From a checkpoint of a small class-conditioned image flow-matching model: 58.5 epochs.
Rows from block 3 of a small class-conditioned image flow-matching model, named by matrix and row number. Rows with one number within an expert belong to one neuron, the router's apart. Each number is 50 + 15 x the weight over its row's rms, rounded and kept within 0 to 99. All counts start at 0.
Before each expert's rows are labels from the 100 images, of 14848 (inputs lightly noised), where the router gives the expert most weight on average: "patch colour" is the nearest of a few named colours to the mean colour under the peak. Only what is clearly more common there than usual is listed. The data: retinal OCT scans (Kermany 2017).
# router: router (model.blocks.3.mlp.router.weight, 16x256, trained with AdamW), inputs 0-51
# up: expert up (model.blocks.3.mlp.up, 16x64x256), inputs 0-51
# down: expert down (model.blocks.3.mlp.down, 16x256x64, transposed), outputs 0-51

# expert 7
patch colour: grey
router.7:79 37 42 74 44 81 42 63 47 42 56 59 32 16 62 50 66 68 45 46 44 29 51 69 42 62 65 47 62 25 25 52 81 47 35 33 50 42 60 53 40 47 43 78 34 81 47 47 46 52 41 44
up.0:81 65 35 69 29 43 39 58 59 48 34 65 42 80 35 44 43 23 39 49 37 58 28 50 68 49 38 27 39 53 42 36 74 69 51 48 87 50 48 68 31 33 56 50 14 42 37 68 47 48 30 46
down.0:29 42 76 44 49 85 37 22 66 39 55 66 58 44 58 43 62 50 40 40 52 30 47 47 51 78 56 28 66 14 26 71 45 50 37 23 85 62 64 41 55 48 60 66 59 38 59 63 29 58 28 60
up.1:28 46 63 64 50 56 52 46 60 63 29 77 72 39 62 54 45 62 69 34 68 57 54 57 49 69 12 38 34 48 19 80 64 50 23 53 49 65 42 45 57 59 36 69 68 58 57 36 53 45 45 63
down.1:58 60 59 55 51 37 55 50 67 48 26 72 39 52 44 36 33 64 79 61 61 40 58 48 50 50 22 35 39 65 32 28 28 47 28 39 44 77 46 40 47 70 76 28 43 47 61 66 55 48 54 40
up.2:48 38 35 64 57 36 70 41 44 60 62 44 53 68 65 62 50 60 31 65 61 61 26 62 36 42 29 42 34 53 49 56 66 65 57 51 69 46 31 64 54 18 83 61 43 60 64 72 45 62 57 37
down.2:62 71 60 47 70 50 31 56 57 50 54 52 42 62 36 18 47 51 34 61 42 40 09 27 54 49 48 27 54 38 51 46 66 66 22 56 48 38 46 59 16 40 53 61 49 34 74 27 47 60 65 34
up.3:58 60 58 44 35 35 61 43 44 60 40 41 62 62 80 49 14 11 54 57 50 50 71 30 61 44 50 49 35 39 49 48 53 27 67 54 50 59 32 43 52 37 46 70 67 32 35 71 50 50 35 73
down.3:55 50 37 39 37 26 61 63 84 26 57 58 36 42 74 49 56 61 59 58 55 49 54 50 47 74 34 63 32 62 40 38 37 70 44 16 91 71 48 38 61 76 72 43 45 76 87 61 56 35 69 59
up.4:42 43 32 62 63 54 63 30 41 38 63 67 50 47 70 72 57 73 64 32 59 60 50 48 36 70 59 64 42 38 51 69 50 66 93 57 47 56 31 38 51 61 62 58 53 67 56 48 35 49 35 57
down.4:48 53 64 28 47 30 54 64 83 40 76 66 65 81 40 17 48 50 61 80 55 45 50 70 79 52 39 48 27 49 18 61 61 54 00 37 52 66 52 41 51 37 25 61 49 57 78 42 52 36 55 41
up.5:29 49 53 68 53 53 62 56 64 69 50 54 88 55 57 36 47 44 62 34 47 62 39 68 61 43 37 66 70 50 44 52 49 41 59 53 62 49 53 34 54 68 44 84 56 24 66 66 45 35 55 50
down.5:76 53 67 41 33 32 52 64 74 31 44 42 50 54 46 65 49 57 52 59 67 44 44 59 45 35 30 60 52 59 51 46 61 62 58 62 29 31 54 77 42 48 71 14 43 22 43 37 24 32 47 38
up.6:29 63 59 67 39 53 62 39 52 60 36 65 61 55 58 55 49 15 72 47 54 48 60 15 53 45 40 53 38 21 42 63 52 41 41 23 62 44 44 45 57 21 49 77 79 44 64 54 32 21 57 40
down.6:54 77 48 25 48 87 53 78 31 54 52 58 45 66 59 34 53 40 51 43 62 52 66 46 54 51 66 59 72 61 78 30 33 52 46 36 39 56 59 38 42 40 55 61 53 56 42 45 52 41 67 34
up.7:24 55 52 38 49 61 45 46 54 45 44 39 53 51 53 37 53 27 33 90 41 68 50 35 27 53 32 30 47 00 42 48 52 30 79 67 65 18 32 55 42 29 76 24 49 44 65 68 37 43 32 62
down.7:83 54 49 48 23 35 52 23 64 38 58 54 68 60 56 54 42 51 38 41 42 65 63 62 65 52 40 34 47 55 73 34 56 69 45 61 73 21 43 22 44 56 35 56 50 59 60 59 63 37 39 52
up.8:78 49 35 45 58 52 51 64 54 35 57 37 49 52 46 69 05 18 28 63 43 30 47 34 68 64 50 47 22 47 33 57 50 71 38 11 61 38 29 54 48 29 52 72 65 75 36 33 47 39 61 46
down.8:56 63 79 54 47 63 49 45 65 62 33 61 43 63 17 45 98 68 39 47 63 63 36 37 36 72 44 63 44 52 69 63 54 36 56 43 44 54 59 21 45 42 69 48 62 47 42 58 24 52 38 17
up.9:67 50 06 64 21 68 31 58 57 32 53 36 41 35 60 33 68 93 53 86 29 43 51 19 22 48 24 62 48 33 50 64 62 59 54 20 27 52 88 50 59 47 52 67 33 46 45 30 49 30 44 21
down.9:45 48 67 49 28 43 70 38 39 74 42 72 93 67 41 26 53 39 49 50 22 68 66 45 48 38 53 40 29 59 31 29 50 18 59 47 35 42 11 68 73 42 36 59 68 36 46 39 61 55 87 36
up.10:38 34 29 50 58 67 56 36 60 44 59 43 49 63 35 45 54 39 66 47 78 45 60 48 48 65 48 44 37 44 49 67 36 73 26 46 45 61 66 42 49 60 95 56 65 44 37 55 44 69 64 09
down.10:36 76 57 48 52 56 69 67 43 75 49 48 30 43 52 60 53 59 53 22 37 51 77 65 46 68 71 55 29 30 53 62 66 23 60 44 56 80 65 61 38 58 42 46 65 61 32 44 58 72 67 39
up.11:49 50 46 60 33 59 27 53 37 52 46 48 39 33 71 64 40 67 54 53 25 40 46 27 32 55 71 47 50 54 49 51 68 56 66 57 54 54 59 56 46 40 26 38 48 26 69 24 69 41 30 66
down.11:33 39 47 48 29 74 48 57 75 20 76 60 76 40 58 36 57 50 56 34 37 55 46 43 35 51 42 51 22 52 44 35 46 70 73 59 63 55 63 44 37 65 23 36 61 54 41 58 43 42 34 82
up.12:82 54 51 37 53 65 43 65 34 38 59 40 64 66 31 56 53 56 69 53 38 38 34 38 27 62 21 32 29 46 59 68 50 66 70 30 68 30 23 57 31 21 89 38 55 69 35 77 44 51 40 88
down.12:49 58 59 55 42 47 81 74 77 81 39 61 63 37 59 32 35 41 66 41 71 54 48 62 44 71 44 53 58 40 51 68 56 56 21 51 41 46 22 66 55 58 49 59 61 53 43 50 50 59 42 71
up.13:56 44 50 80 73 71 53 43 46 52 32 65 61 93 50 50 94 69 41 43 56 60 41 69 49 74 34 55 46 72 59 75 32 47 39 48 50 47 37 36 64 24 49 40 35 62 52 48 51 57 65 44
down.13:43 68 65 50 14 57 48 45 65 48 72 56 54 23 35 51 33 44 48 44 63 55 50 62 59 39 40 72 47 53 40 36 59 65 63 52 75 43 48 64 58 42 38 57 61 67 67 57 48 44 69 74
up.14:37 33 66 45 67 78 47 60 75 74 41 56 37 54 32 62 71 48 73 78 32 55 70 44 49 77 21 54 51 28 68 51 32 39 52 53 37 58 44 33 70 96 66 62 37 62 67 58 45 51 18 38
down.14:55 64 41 66 58 24 68 26 43 54 63 43 61 49 40 18 57 55 64 55 60 42 38 25 27 58 75 31 36 50 63 44 65 45 63 78 63 66 61 65 28 44 52 30 43 69 54 50 54 31 52 51

# expert 4
patch colour: grey
router.4:44 50 57 55 29 56 39 50 68 60 65 52 51 39 43 35 69 65 51 51 26 75 62 67 26 58 67 50 64 67 51 29 56 53 60 53 20 84 49 57 27 39 48 22 43 26 28 22 41 48 73 47
up.0:55 41 44 69 64 56 45 28 62 18 05 57 72 34 58 40 35 51 72 53 36 55 65 45 82 22 44 52 42 26 43 47 59 58 46 28 35 60 66 39 34 59 45 44 69 42 72 16 35 53 43 49
down.0:53 58 67 67 32 50 49 37 49 59 44 85 48 46 30 63 57 88 82 24 56 47 50 44 46 31 46 30 75 44 56 78 53 40 25 49 31 33 52 36 49 23 37 30 44 44 69 39 18 47 45 30
up.1:37 42 45 54 41 68 18 50 57 39 47 47 19 39 52 31 73 54 42 83 34 69 52 35 37 43 35 44 30 32 38 52 48 27 51 65 57 43 41 56 56 61 61 33 45 52 47 49 38 41 31 56
down.1:42 74 41 66 16 47 74 47 46 56 60 62 66 40 50 55 46 52 24 54 42 57 32 52 35 53 48 49 50 30 83 48 65 34 55 65 67 49 38 49 50 51 30 40 36 56 32 45 64 43 51 58
up.2:46 66 78 38 49 77 31 59 58 60 63 31 35 68 43 70 58 26 62 43 74 50 60 60 43 26 19 69 55 36 67 46 44 21 62 55 62 57 21 44 54 64 57 54 32 37 59 69 35 21 33 65
down.2:31 46 32 60 18 30 82 55 51 52 43 58 64 56 55 28 37 44 45 67 44 45 55 51 35 53 58 33 36 43 42 42 46 93 49 62 56 70 44 46 58 47 58 76 65 42 48 35 45 17 38 44
up.3:36 34 57 50 42 78 45 59 39 48 41 62 11 45 81 47 24 19 51 49 41 41 47 28 55 13 25 46 44 29 30 00 71 51 70 47 42 38 28 60 42 39 64 41 62 31 38 80 35 58 29 61
down.3:55 60 56 45 69 60 47 59 48 66 52 37 36 50 81 40 66 40 47 36 30 61 74 54 39 80 57 54 50 60 78 33 24 55 53 35 35 58 55 25 24 67 65 66 42 37 46 40 39 45 48 31
up.4:63 62 39 93 61 51 52 63 30 50 52 62 58 58 63 54 64 68 35 65 69 63 60 05 34 61 43 77 56 70 45 60 31 57 34 58 56 64 36 58 68 52 54 50 59 67 64 60 59 19 54 41
down.4:30 57 37 63 48 92 64 38 33 50 38 62 28 49 70 62 63 62 45 24 69 39 61 33 81 49 41 85 51 44 66 33 18 65 46 53 45 56 30 40 62 60 67 92 80 49 52 46 63 44 57 24
up.5:38 67 53 81 59 39 47 52 29 41 43 79 40 66 78 39 72 50 63 57 66 71 15 66 41 50 42 59 31 40 31 39 68 55 63 44 25 82 69 33 47 49 38 49 62 40 67 56 35 29 27 56
down.5:65 36 77 71 54 42 42 49 52 70 55 45 62 42 33 56 50 70 68 38 50 21 47 48 56 33 52 43 53 55 45 65 62 56 35 50 27 66 63 46 71 25 27 65 39 62 52 64 31 47 28 52
up.6:61 52 34 58 59 36 56 28 71 48 49 57 47 71 77 53 99 58 55 35 58 07 36 38 41 39 53 60 49 58 28 39 46 87 43 49 42 49 75 49 44 59 46 52 18 52 54 42 40 59 51 56
down.6:46 36 63 41 84 58 44 28 41 56 39 48 58 49 73 23 05 33 66 34 62 57 55 70 51 86 30 34 77 48 67 36 45 41 48 79 25 37 51 40 62 42 55 42 84 77 57 33 38 71 40 32
up.7:51 58 59 56 50 38 40 51 38 62 50 53 38 44 75 42 41 88 61 50 54 43 65 41 59 34 57 42 25 35 50 13 73 41 49 46 16 34 23 47 49 75 30 59 91 04 43 65 46 50 36 59
down.7:80 53 45 46 56 36 54 67 64 52 70 47 43 43 44 54 57 14 45 59 23 75 27 50 65 39 56 51 56 57 53 13 47 48 71 39 25 53 37 72 45 62 68 45 43 18 64 37 53 46 45 48
up.8:37 46 59 53 43 29 52 47 44 69 76 68 26 64 55 48 71 18 51 38 48 72 40 74 12 31 67 56 50 74 59 41 60 29 47 95 50 74 56 44 49 63 46 33 37 47 43 70 57 59 37 56
down.8:50 33 48 51 30 47 59 54 40 59 72 46 42 71 53 55 44 57 51 53 72 50 49 39 55 31 46 63 40 64 47 66 84 53 57 61 51 43 63 24 45 56 50 56 34 50 27 46 46 50 40 50
up.9:57 58 33 31 46 48 43 58 59 36 49 46 14 34 31 36 20 51 54 67 45 58 42 48 38 54 59 38 29 36 59 48 50 59 53 40 53 54 31 61 49 31 67 62 77 38 44 62 48 44 36 59
down.9:55 58 41 66 62 55 31 52 50 57 67 49 34 47 43 58 65 75 44 80 50 23 25 12 57 67 44 46 44 47 67 58 57 64 57 82 69 67 47 52 49 56 35 25 41 68 22 82 33 50 20 68
up.10:55 60 40 50 69 39 32 52 09 35 54 51 48 47 25 42 64 73 57 55 44 67 66 57 70 43 62 72 35 45 33 75 30 38 64 26 58 62 45 45 72 53 50 57 80 47 59 28 37 27 50 27
down.10:71 43 26 62 51 74 45 53 59 67 50 45 22 51 38 66 31 42 57 57 26 66 34 58 52 77 55 50 29 51 35 44 64 49 79 29 71 30 38 73 53 69 64 66 62 22 57 46 40 53 39 39
up.11:60 16 40 68 32 51 58 28 56 51 76 30 73 51 41 59 59 46 80 56 56 40 69 10 33 43 83 44 46 47 49 71 59 99 48 68 39 77 46 42 41 39 63 64 56 38 43 45 52 58 52 56
down.11:34 62 54 47 72 54 32 32 42 34 41 46 51 55 56 41 46 58 78 65 47 48 64 47 23 40 29 62 49 30 87 71 50 74 47 63 64 42 41 55 43 36 29 43 38 77 41 61 70 71 41 39
up.12:35 40 36 42 55 71 53 83 69 56 26 37 69 50 52 55 74 53 74 50 37 33 70 14 39 23 58 66 53 32 35 38 58 45 57 47 40 56 57 46 35 40 65 18 26 56 49 15 34 51 56 69
down.12:52 60 56 32 26 64 43 64 47 23 49 61 92 72 34 53 39 76 73 48 55 41 29 52 57 40 42 61 56 54 43 50 33 58 24 55 67 71 67 66 42 38 33 37 57 60 38 84 54 48 74 74
up.13:41 22 63 63 34 26 56 20 21 38 59 54 64 34 82 54 76 26 31 42 48 39 58 42 59 34 42 50 15 55 36 45 73 75 28 46 18 54 48 71 63 59 38 56 40 62 47 53 49 22 36 60
down.13:68 46 40 37 68 37 75 41 71 75 41 57 59 56 77 50 42 56 55 53 42 58 67 70 49 67 40 41 68 64 47 55 30 57 52 66 24 43 39 39 17 51 74 77 69 59 55 77 21 53 32 33
up.14:53 51 53 52 49 43 45 31 46 47 30 69 44 27 63 50 58 49 36 51 66 56 21 62 45 52 70 46 33 67 58 58 59 54 68 39 83 55 34 64 46 41 51 60 61 67 28 49 55 40 64 68
down.14:31 45 23 60 57 33 52 25 79 38 40 42 70 47 47 55 62 24 51 49 46 57 52 55 42 53 56 41 51 36 41 77 38 65 56 48 52 54 88 51 52 32 46 71 25 43 60 62 71 60 49 77

# expert 11
patch colour: grey
router.11:72 58 39 55 44 27 64 44 60 36 59 64 71 36 32 32 59 63 47 52 59 74 48 16 34 38 53 53 37 26 43 60 49 51 51 23 80 48 73 40 42 43 54 24 50 60 60 48 73 50 48 34
up.0:50 37 63 63 34 25 47 43 69 64 37 35 71 69 44 77 82 69 81 35 46 63 68 30 38 36 49 37 69 35 46 56 58 76 21 66 50 86 39 33 53 58 72 57 25 61 59 49 32 71 22 53
down.0:52 06 50 83 62 28 60 74 59 58 78 55 87 44 66 79 29 28 45 50 27 39 37 66 47 47 48 30 53 56 79 45 28 39 37 51 43 25 50 72 63 56 68 52 57 51 35 38 42 34 39 46
up.1:40 32 49 67 28 33 43 60 67 51 58 72 63 51 51 63 53 44 65 43 36 45 33 22 49 16 47 41 36 58 44 54 34 71 49 48 47 77 46 61 33 36 54 75 39 61 43 54 31 35 35 73
down.1:54 47 31 46 24 55 50 47 31 41 49 47 62 36 61 34 50 62 65 54 30 39 44 35 74 70 54 80 48 29 53 55 75 69 45 47 60 57 66 61 71 57 52 62 53 60 60 60 43 26 42 31
up.2:40 32 40 85 44 62 49 60 35 53 52 49 20 32 52 55 51 38 62 56 36 45 54 46 46 51 17 35 48 35 58 29 42 70 19 33 63 62 21 50 56 27 59 63 70 46 32 89 35 52 50 35
down.2:35 55 56 71 62 35 35 52 52 52 35 36 53 57 90 38 44 32 52 65 28 64 58 49 43 72 64 54 41 64 60 42 59 42 66 59 51 66 36 39 28 46 70 28 45 66 41 46 39 65 29 36
up.3:57 76 64 32 67 71 51 65 36 48 40 24 67 68 47 32 65 53 59 46 44 67 40 32 51 42 70 38 44 35 35 63 59 65 48 64 43 31 59 15 45 53 53 45 37 31 63 32 56 47 34 48
down.3:46 32 24 60 40 52 47 48 68 68 67 44 63 42 84 59 55 42 67 59 51 51 39 56 39 59 52 16 38 76 69 29 29 47 49 44 42 59 52 71 58 59 77 52 71 40 24 38 61 54 40 21
up.4:53 33 47 59 45 48 37 69 69 27 52 41 59 41 29 39 77 53 75 77 70 35 45 43 17 53 37 40 42 49 50 52 40 60 54 59 60 49 59 55 38 65 56 53 41 40 55 52 48 32 51 47
down.4:35 48 63 30 37 78 72 33 50 60 63 70 44 32 27 59 51 67 78 64 48 28 14 65 33 62 82 67 59 22 38 64 47 42 81 57 73 69 48 58 56 60 41 37 40 59 54 32 49 43 54 45
up.5:38 33 52 53 61 15 53 68 51 54 42 23 71 38 46 49 63 44 27 36 74 41 48 62 52 68 39 85 67 47 54 37 60 49 43 43 51 26 41 61 71 61 64 55 33 50 48 23 49 62 48 44
down.5:78 46 33 55 71 23 45 50 35 65 44 46 75 70 50 42 41 63 68 40 51 46 32 59 46 63 28 13 47 61 53 39 58 60 48 55 49 45 50 61 52 33 48 21 57 50 63 45 46 45 64 70
up.6:48 64 46 20 40 67 66 46 55 50 46 34 44 40 56 35 43 52 15 43 44 35 68 60 52 64 39 58 45 60 55 64 41 46 58 18 60 17 63 46 55 65 42 61 42 42 50 73 48 54 78 51
down.6:63 50 74 40 38 48 57 44 43 60 53 52 51 53 60 47 49 15 60 63 56 53 47 69 22 72 53 36 40 68 79 15 40 52 41 18 48 25 41 53 31 26 84 73 56 54 48 46 33 41 43 46
up.7:32 48 46 67 41 58 62 63 28 33 28 21 19 63 43 47 69 32 59 60 64 60 42 50 49 26 20 67 40 34 53 13 60 60 44 21 40 57 47 56 72 58 54 47 70 60 52 63 28 39 34 52
down.7:75 47 67 44 43 44 43 34 64 84 43 56 37 40 26 33 76 65 54 40 24 45 54 56 53 60 47 55 49 59 54 65 52 60 35 63 37 79 74 46 66 40 41 58 56 43 55 65 64 28 51 23
up.8:38 68 51 39 49 75 29 30 46 59 55 45 21 16 68 24 34 46 16 45 54 47 68 60 58 47 71 65 41 49 55 56 61 39 65 38 62 52 29 49 51 63 37 34 48 44 57 44 66 40 65 51
down.8:69 51 42 41 33 46 56 29 52 39 60 54 61 75 55 50 27 26 53 43 51 64 69 54 19 47 60 34 62 76 36 50 55 14 31 43 71 62 57 83 58 55 67 47 46 53 44 24 37 55 42 50
up.9:39 30 62 38 38 38 29 26 70 63 35 36 65 58 61 46 51 44 57 42 35 46 46 33 35 40 52 37 43 56 36 66 61 44 68 92 29 62 45 80 46 65 39 30 59 26 61 39 52 63 24 79
down.9:21 26 62 53 45 56 29 54 18 41 57 43 50 41 37 70 41 43 41 46 33 59 35 68 68 60 62 73 59 40 25 48 48 72 54 74 44 54 49 53 36 59 75 53 57 88 63 50 66 57 57 35
up.10:42 54 45 31 47 68 45 48 65 42 68 44 27 38 44 24 44 26 62 64 45 53 20 58 42 60 65 40 51 33 44 69 41 46 55 47 32 27 38 48 19 22 78 57 31 47 28 51 39 50 63 69
down.10:77 52 27 92 46 61 37 59 60 44 44 22 45 57 74 58 47 47 53 86 12 38 53 61 54 28 45 68 60 52 77 57 46 41 36 28 67 65 60 57 59 59 64 25 47 45 54 51 16 50 25 70
up.11:51 32 63 46 44 86 61 46 56 41 49 57 61 58 25 59 57 58 68 50 47 38 59 36 48 60 58 25 49 31 50 43 42 71 50 15 32 51 32 41 28 20 57 54 61 62 50 63 28 41 35 43
down.11:34 47 36 59 36 37 71 37 43 46 67 42 55 81 53 77 68 18 53 65 52 64 48 55 68 50 51 45 76 43 68 47 81 36 47 48 19 54 64 43 53 33 62 56 40 63 56 31 62 48 62 32
up.12:65 69 67 59 66 44 66 50 67 38 47 22 23 57 43 53 54 42 69 45 54 62 51 40 48 45 55 56 54 38 59 45 51 50 53 61 56 57 51 41 45 52 61 33 38 32 44 33 38 73 41 68
down.12:28 43 45 37 39 38 39 52 62 97 32 45 34 50 55 61 56 43 57 62 44 38 41 85 43 52 47 29 45 75 39 33 53 52 63 56 55 61 52 67 45 42 53 63 53 46 41 73 28 48 68 79
up.13:68 61 48 61 71 48 63 23 69 50 67 69 48 40 50 58 51 35 44 53 52 49 45 56 58 58 55 30 56 46 80 77 30 45 09 46 76 33 46 31 71 57 52 62 29 71 75 78 45 42 63 34
down.13:55 81 56 43 74 81 31 48 60 69 68 63 54 40 49 46 35 49 36 45 64 54 50 49 53 66 41 79 30 41 46 62 67 64 69 29 66 46 46 35 30 33 47 40 46 39 69 53 59 43 66 54
up.14:45 28 59 22 50 37 46 58 45 44 53 36 35 60 70 52 48 78 67 63 52 55 55 41 42 50 56 32 16 37 50 59 77 56 52 64 46 58 77 38 36 45 38 54 44 41 16 59 39 62 48 43
down.14:48 42 67 50 16 52 62 63 36 50 14 55 42 66 15 54 78 51 56 56 17 52 44 73 51 48 47 62 31 31 75 39 49 44 55 44 50 72 36 34 48 67 69 59 28 57 43 49 61 62 24 47

# expert 10
patch colour: white
router.10:57 45 51 46 27 57 47 35 46 54 44 65 50 64 50 38 63 72 34 66 44 61 41 15 30 69 49 44 38 44 34 54 60 58 45 54 48 52 36 54 50 32 65 38 62 43 27 65 57 50 44 77
up.0:46 44 49 64 68 11 53 51 38 63 32 47 57 37 22 74 48 65 47 54 77 69 70 78 68 69 74 52 64 49 46 50 24 54 38 51 26 34 34 51 40 74 40 30 67 62 65 21 58 57 54 71
down.0:48 53 51 33 52 57 52 09 51 17 55 34 33 51 54 45 53 53 45 29 56 54 57 88 60 54 25 60 57 39 38 61 64 63 54 46 99 58 42 46 45 41 65 75 59 34 48 51 44 42 61 57
up.1:45 90 35 46 48 73 47 58 68 39 35 59 35 49 66 37 64 36 72 63 32 54 16 37 43 47 56 48 37 21 19 59 39 57 69 45 64 34 30 19 48 59 76 45 49 39 48 65 11 41 34 38
down.1:71 35 54 58 58 45 62 62 38 63 50 51 27 66 52 37 44 56 55 55 12 53 39 74 31 55 51 79 16 77 43 51 57 36 69 39 26 42 50 49 33 72 49 52 50 19 43 63 42 33 25 61
up.2:67 84 51 53 59 43 59 62 81 16 67 60 60 35 21 26 60 46 83 75 64 53 46 36 52 60 44 50 64 42 47 70 48 66 43 57 88 55 57 04 52 50 62 52 41 70 50 35 32 65 52 33
down.2:28 23 54 55 67 42 35 36 69 70 43 49 62 08 52 73 45 41 62 55 44 64 63 46 58 47 73 50 68 26 36 60 61 58 42 64 48 58 62 78 57 52 69 61 42 62 35 37 52 70 55 38
up.3:44 71 62 48 38 72 71 83 67 61 36 58 65 75 43 36 75 55 29 43 53 25 49 61 47 35 47 37 61 61 58 60 74 47 26 35 43 33 50 39 51 48 69 38 37 64 39 52 48 29 41 28
down.3:41 67 61 52 52 62 68 50 36 42 59 24 69 61 40 45 28 37 38 55 31 72 30 19 53 67 58 63 38 55 18 69 48 57 59 27 56 49 32 42 69 25 40 78 65 90 60 42 73 45 34 54
up.4:18 57 62 47 45 45 47 63 51 66 44 57 57 43 50 74 42 76 25 66 64 46 63 36 61 33 48 49 55 53 13 59 23 39 39 51 50 31 68 24 51 37 65 61 66 54 56 48 39 54 53 42
down.4:80 41 51 61 18 82 44 39 70 30 59 68 53 38 60 23 43 68 24 41 51 33 68 71 55 58 73 56 13 26 29 54 53 66 59 58 64 55 53 70 44 47 50 55 62 68 58 43 60 26 67 56
up.5:61 58 28 61 59 65 72 49 25 71 60 49 68 54 45 51 59 46 66 34 44 57 50 63 71 47 69 63 58 22 62 73 55 41 21 54 69 85 27 14 56 62 53 44 49 43 82 33 36 53 43 29
down.5:73 46 59 42 74 45 64 69 37 35 46 68 35 61 63 63 69 56 54 52 45 55 35 22 37 46 66 53 64 51 33 37 32 34 20 78 26 33 70 46 52 69 43 59 58 43 41 57 38 50 61 25
up.6:71 40 82 64 62 37 49 70 64 61 67 47 56 48 25 64 50 60 49 48 75 40 65 64 65 85 43 51 59 46 55 28 53 42 41 31 30 31 26 55 62 65 50 57 60 87 34 64 25 58 53 57
down.6:35 72 54 44 80 34 62 18 58 50 57 56 45 74 45 55 47 26 42 39 79 67 55 73 71 46 33 57 41 74 19 47 65 74 56 43 49 46 33 75 29 73 67 50 69 25 45 53 39 46 48 30
up.7:33 51 32 44 34 61 49 63 60 39 63 49 47 69 57 50 68 44 47 60 61 54 49 53 39 50 27 49 34 55 44 85 55 72 46 27 56 40 38 52 54 65 70 70 36 48 66 57 34 36 38 58
down.7:56 61 49 39 31 66 62 80 40 41 61 46 33 37 66 59 61 51 44 54 40 59 39 58 18 44 74 66 65 56 29 58 50 39 39 37 50 58 46 47 60 41 53 52 16 06 54 59 44 53 60 55
up.8:56 76 49 47 68 53 62 47 18 72 29 50 67 60 40 60 59 57 48 37 72 65 41 47 58 61 63 56 50 27 48 70 56 34 45 58 75 49 72 35 44 63 34 49 84 76 49 53 59 44 44 49
down.8:71 69 46 54 50 47 47 68 27 62 29 53 28 67 52 50 72 54 58 42 76 52 43 41 17 48 64 62 37 64 48 25 44 35 38 59 49 63 68 74 53 83 62 72 72 45 42 67 33 27 48 36
up.9:37 21 25 85 59 59 46 69 35 58 56 54 51 47 60 62 37 51 50 65 49 46 73 48 52 37 23 40 57 56 55 31 51 61 17 10 58 78 48 38 68 39 59 69 73 75 54 66 38 34 38 20
down.9:49 99 69 60 65 53 72 80 53 42 64 44 67 42 60 36 50 35 52 37 38 69 69 49 37 50 56 60 57 37 38 49 37 38 54 62 37 78 45 51 35 54 56 50 53 56 71 49 62 34 50 32
up.10:30 26 43 48 49 31 60 65 37 32 27 36 42 32 68 49 57 33 59 61 68 42 55 43 59 32 18 56 53 50 47 37 70 76 54 44 37 44 42 41 39 41 80 55 46 40 35 47 18 52 36 54
down.10:37 51 30 25 71 19 41 67 55 48 50 49 49 39 79 77 38 46 43 31 50 66 42 70 47 47 82 38 39 67 56 29 45 52 45 47 34 43 63 46 42 57 62 36 75 68 16 26 45 43 48 51
up.11:35 57 58 44 50 73 50 62 29 34 54 56 46 51 74 41 56 67 91 61 22 28 56 50 23 57 26 44 36 40 49 53 52 34 57 73 75 35 22 66 37 59 52 35 48 37 30 70 44 40 40 67
down.11:47 23 46 41 40 74 40 66 50 49 46 34 53 46 50 58 15 34 57 66 71 40 29 39 70 33 69 52 49 57 61 44 21 59 50 66 42 35 47 67 76 61 45 38 32 50 28 52 45 58 28 58
up.12:44 64 45 36 36 57 34 45 61 40 58 43 47 52 55 32 74 52 64 50 68 71 51 46 46 38 37 41 34 17 15 32 59 56 61 56 46 51 56 22 28 32 45 48 44 50 34 73 31 31 36 53
down.12:33 19 58 44 24 51 23 55 24 37 53 34 53 42 35 57 26 35 55 54 58 32 38 39 60 43 62 47 61 64 66 48 66 34 48 52 45 61 22 60 52 43 49 65 51 23 52 43 53 60 17 65
up.13:51 45 33 48 64 41 51 77 53 32 44 52 73 53 44 65 66 36 41 44 79 61 16 48 49 40 47 63 50 32 77 51 52 38 58 46 65 25 45 43 38 49 70 48 34 57 41 51 46 49 41 37
down.13:44 33 44 45 38 42 63 41 68 24 71 55 96 57 57 52 49 51 42 59 40 51 48 36 45 61 87 44 46 60 51 64 48 67 28 53 42 64 51 63 30 50 59 17 52 72 71 18 57 51 68 56
up.14:43 53 66 61 48 59 57 76 09 26 42 52 58 35 58 45 40 39 61 70 61 47 46 35 50 55 36 60 38 33 48 54 36 55 41 31 49 63 43 61 72 72 64 48 77 52 33 43 27 07 56 45
down.14:60 76 37 56 41 51 41 40 48 90 57 60 30 36 50 67 71 63 46 35 50 58 76 81 44 64 36 50 36 31 35 48 58 55 61 87 49 50 48 32 47 22 40 77 54 37 62 63 42 11 63 49